python train.py --train_examples=203450 --crop_scale_min=1 --encoder_conv_stem=false --encoder_layers=12 --optimizer="soap" --max_precond_dim=1024 --final_lr_fraction=0
Rows from block 4 of the image encoder, named by matrix and row number. Rows with one number belong to one neuron. Each number is 500 + 25 x the weight over its row's rms, rounded and kept within 0 to 999. All counts start at 0. Numbers have three digits each. After the name is the row's rms in percent of the matrix's.
# fc1: MLP up (encoder.blocks.4.mlp.fc1.weight, 768x192), inputs 0-191
# fc2: MLP down (encoder.blocks.4.mlp.fc2.weight, 192x768, transposed), outputs 0-191
fc1.275 113:521474560420462530493474469476476464471483503473517500520515512490519487487535513474494511499498512526510510466505505532538498471512489529512459467488463517474490470508494515542534485476497521520506501511551510484498457546516483490453461499494516491512501520523462520533493466528528509514459481502510518518529474460505496491432473500504485504502501514479531516482459501492482522497491486463529514482538485462542493494552503473461493494521506489478524537511517526479434502491505527496502477494475517470475453515506497539542499465472476496538517473530461522522503515500500533542
fc2.275 107:487516482505484477528470479461528503522519499542442511491508532496539537530509471507467476475510500457551501447472483511535464521522545488516503471504476479524437467530504478476532461516496491512527515476524508508498490485485526483481501481522519507555539475538472498441520502499538467510523506523532475537511540503522504465472470492520478462475497478528481520461502518502492510484517489536524532456486492533498500476507528486509471499473477477478503513508551502453493506460543494524482527504507480522510530485472489544506525496505461519493491505500471533525520497507521453459
fc1.276 096:477516529464529455530518527506514466484450515498463516517476502494468496450521485481454497495497467509499472493448565509547494482498528455505547488495517468486490520548523495508474488501504480463509529518517590451496504499508484499502504451484495503500462476480502530478478461491499467502516490477478495507468495466511483532466535504490522479506477494459490504485511503496517470496540493452483507524528468496495457460506512480511510480467486448503479511521518496474462489508492499548514487516489541531443488547493497473470513463485519491524513523498499461520482535509504521520
fc2.276 101:489532473467480465482516489484501482511510484486490528554516521460504483477480484490455489454458509519489499491505448491498494470520495470536501473495473493524475458497504485511485525479506492469458519476480497539525526501472512533541475513505521540516511506531483537490535507522497480468501532511521542489462480518486510496501502472488536533514469550509531492489514483493521567493532498480530462496500490492497542523497526514461481499522505485432468462489501475454541496474547512494533516489526475544454480510489467442470499461461510471498499528540510521482464482510501473505
fc1.277 082:512541474517468523441482516551477480513486520486487506506530517505496516516536505519501468490499516530525526526487515519452534494515506495532516475503506504470550493445543490503513500506515478508530491505472480446502505500518487478517518509547481537474474501513486512505490501516466469501474472538489529434528481475501487523523492505485483468507518535458484474507484521455512541536539534504464492539483501472513482536533482471497498506487501495554533524507464455520480478528513528536502492488483508503416521491455453489497459554519507510516496520498459497502501510505478513469
fc2.277 087:536493513483485501491529496499475507506482489533489523492554549506445480500488513498541506508471514494509507467541468490498491546533481502510500531508527507506448483493492484521475492441504497531502475473521496521508493521499515513492526504518504499529512496450504502453523514532511472483464536467494533529508505501493477554473452572501494495496513512505487507510491485536480498501513512514525495551469471497473497549491488483539492479539519510511485490462479518517519500488526495507560529465510516519516459573554532484482497510512496512474441519528450440482506515459499494528
fc1.278 096:474505489486497460472492496511505481509471487501503517529509479497518507455480428482487537472488494503526520568513511491490493525525484462515523531471479525547505454490486513509534470500511470493550519490461529485514494509491499507481525515545497498519485483527470497502512522506511514518506474525468568473498493517514466499489511505514490486495508522517528486506451503467552500542457502551516500492487472537485497505516521454551499530493524475497462488509517505465513544472464531485473537509515481498534432514475494547535532481549514460539538520472489518512475512491508517530
fc2.278 088:511490514490489508526511465530485527479473539518485470505536474449550475529523522500471468521475493509527482478495519453533506490494504510484497484436462509554509501507497459471493467512503503535490527516527519535475482470527524508517496452500443504516501490498511471502551523498476521469510552523477460468456487555479480498513478471490525511507492490522506541524525503504505505460502513531490496467493460476518525486513550485494472492486480491476490455487506497511489492514552479508470518497517446458543499527480502539508474491539514531520514477539493501432522492494527513507
fc1.279 108:495540462487498518489484488512487524448504542470481524515517522493466492465490494491500501526484516577485504480475545521473505562498470479536507500512473480538477536516527456514478488528514473520505538502503518509475546519508484552521506476523495521481524518452489499489490499520493466534497508513518485505450475517482506496451530481518476485541494499465506523480491488508543497530496506511535520567519508510493522441484531516520491506563521520499574506513500475544515491520523487503505480521493477457474488487464503481497473527506517500487550479505530470516479497534521464488
fc2.279 124:437502466507516469512524509448456453513492509553456536525528520488505522509489474500470494499503511507506509514515513524517508466505537469473495482516502518505464544492470501545474522526487520518519477464499497520506527513513484494516496508495479503584545498479483530524518489479506512503491496467535502479472589511519470518477507487500474485472486482514507537486521488501506507468499479484523488546520489476520509520528482481505483499491482471519469531458463527536448509495507463500485512453531485495525476454554507481482510526490526467465558506501472467500512482461506513499
fc1.280 107:540458517512497495524482473469514521486463505487474487534519551463527537487522445509475512490470493533494543541523532501518516499493492518485496512497447505491505482493505483484507505445512510504476505502513478486487472465499483443483478485518523490558486490469510519520471520508522515465465496510438528498479503494481490460482498478474480484411505486492563483531492516512535528532526495518510505488524498533467511471512474486505544477513529501515489515504501511528518478471525523462479477472497499548463483508466462508516506506434521529497527487489461505456491509499537524480
fc2.280 091:477494471496507510495482495505505508505502472506496505524567517487514521517479458502521539488489517498504520516499491472501483527471485494484532531509535500514493500512486501471508494509510483544490531557520512533452483530469463538490513517520495469504499490508446524480533483497527511500482499561486552505515484460515494512496475462517496464499461575504479448502558491552480499540502545535469527531508485487540549487519507561526510494476531533491503519520461505505508539487495526495518483498541508491500508493489520457482521514485454552501498498488508508556526547501483477515
fc1.281 091:489512481510486445524465501555498529493501530482493495490445476518564520519510477469482499510514500449488514487482485521517524490511476463448493493531461498532465468471492531503527509474487559442482527468467515480451478515470503477496502471547515485487509490517536497511461493513507483532522488508494513478497516534476475523482502535458486482499494495521491477502470527540546501529497519491487507509491508447437507532518485481523485462524523530522487527489497492473529495478494477517469461568494529503511475510531536535461493508478523470494497452509538501502491500510513506530
fc2.281 093:522467489503456501529471477442496479521477507541527456508479469485475510493465513467478563487497487500576561509500481527504506452506476500480476496491463482503524491528486508499466507491528484542477503494542506505475500507490515501506476528533524525520499541553498497532466523484540476482485505520480485497498453478526491478491454509514482491496480477528526474486487552517480516525467448556502523467484470466508506487500495532501478489511525517485493469504476519484491455521506484491481499553498476534505503501470509525499534528472530471557506529536463493451485494490488500493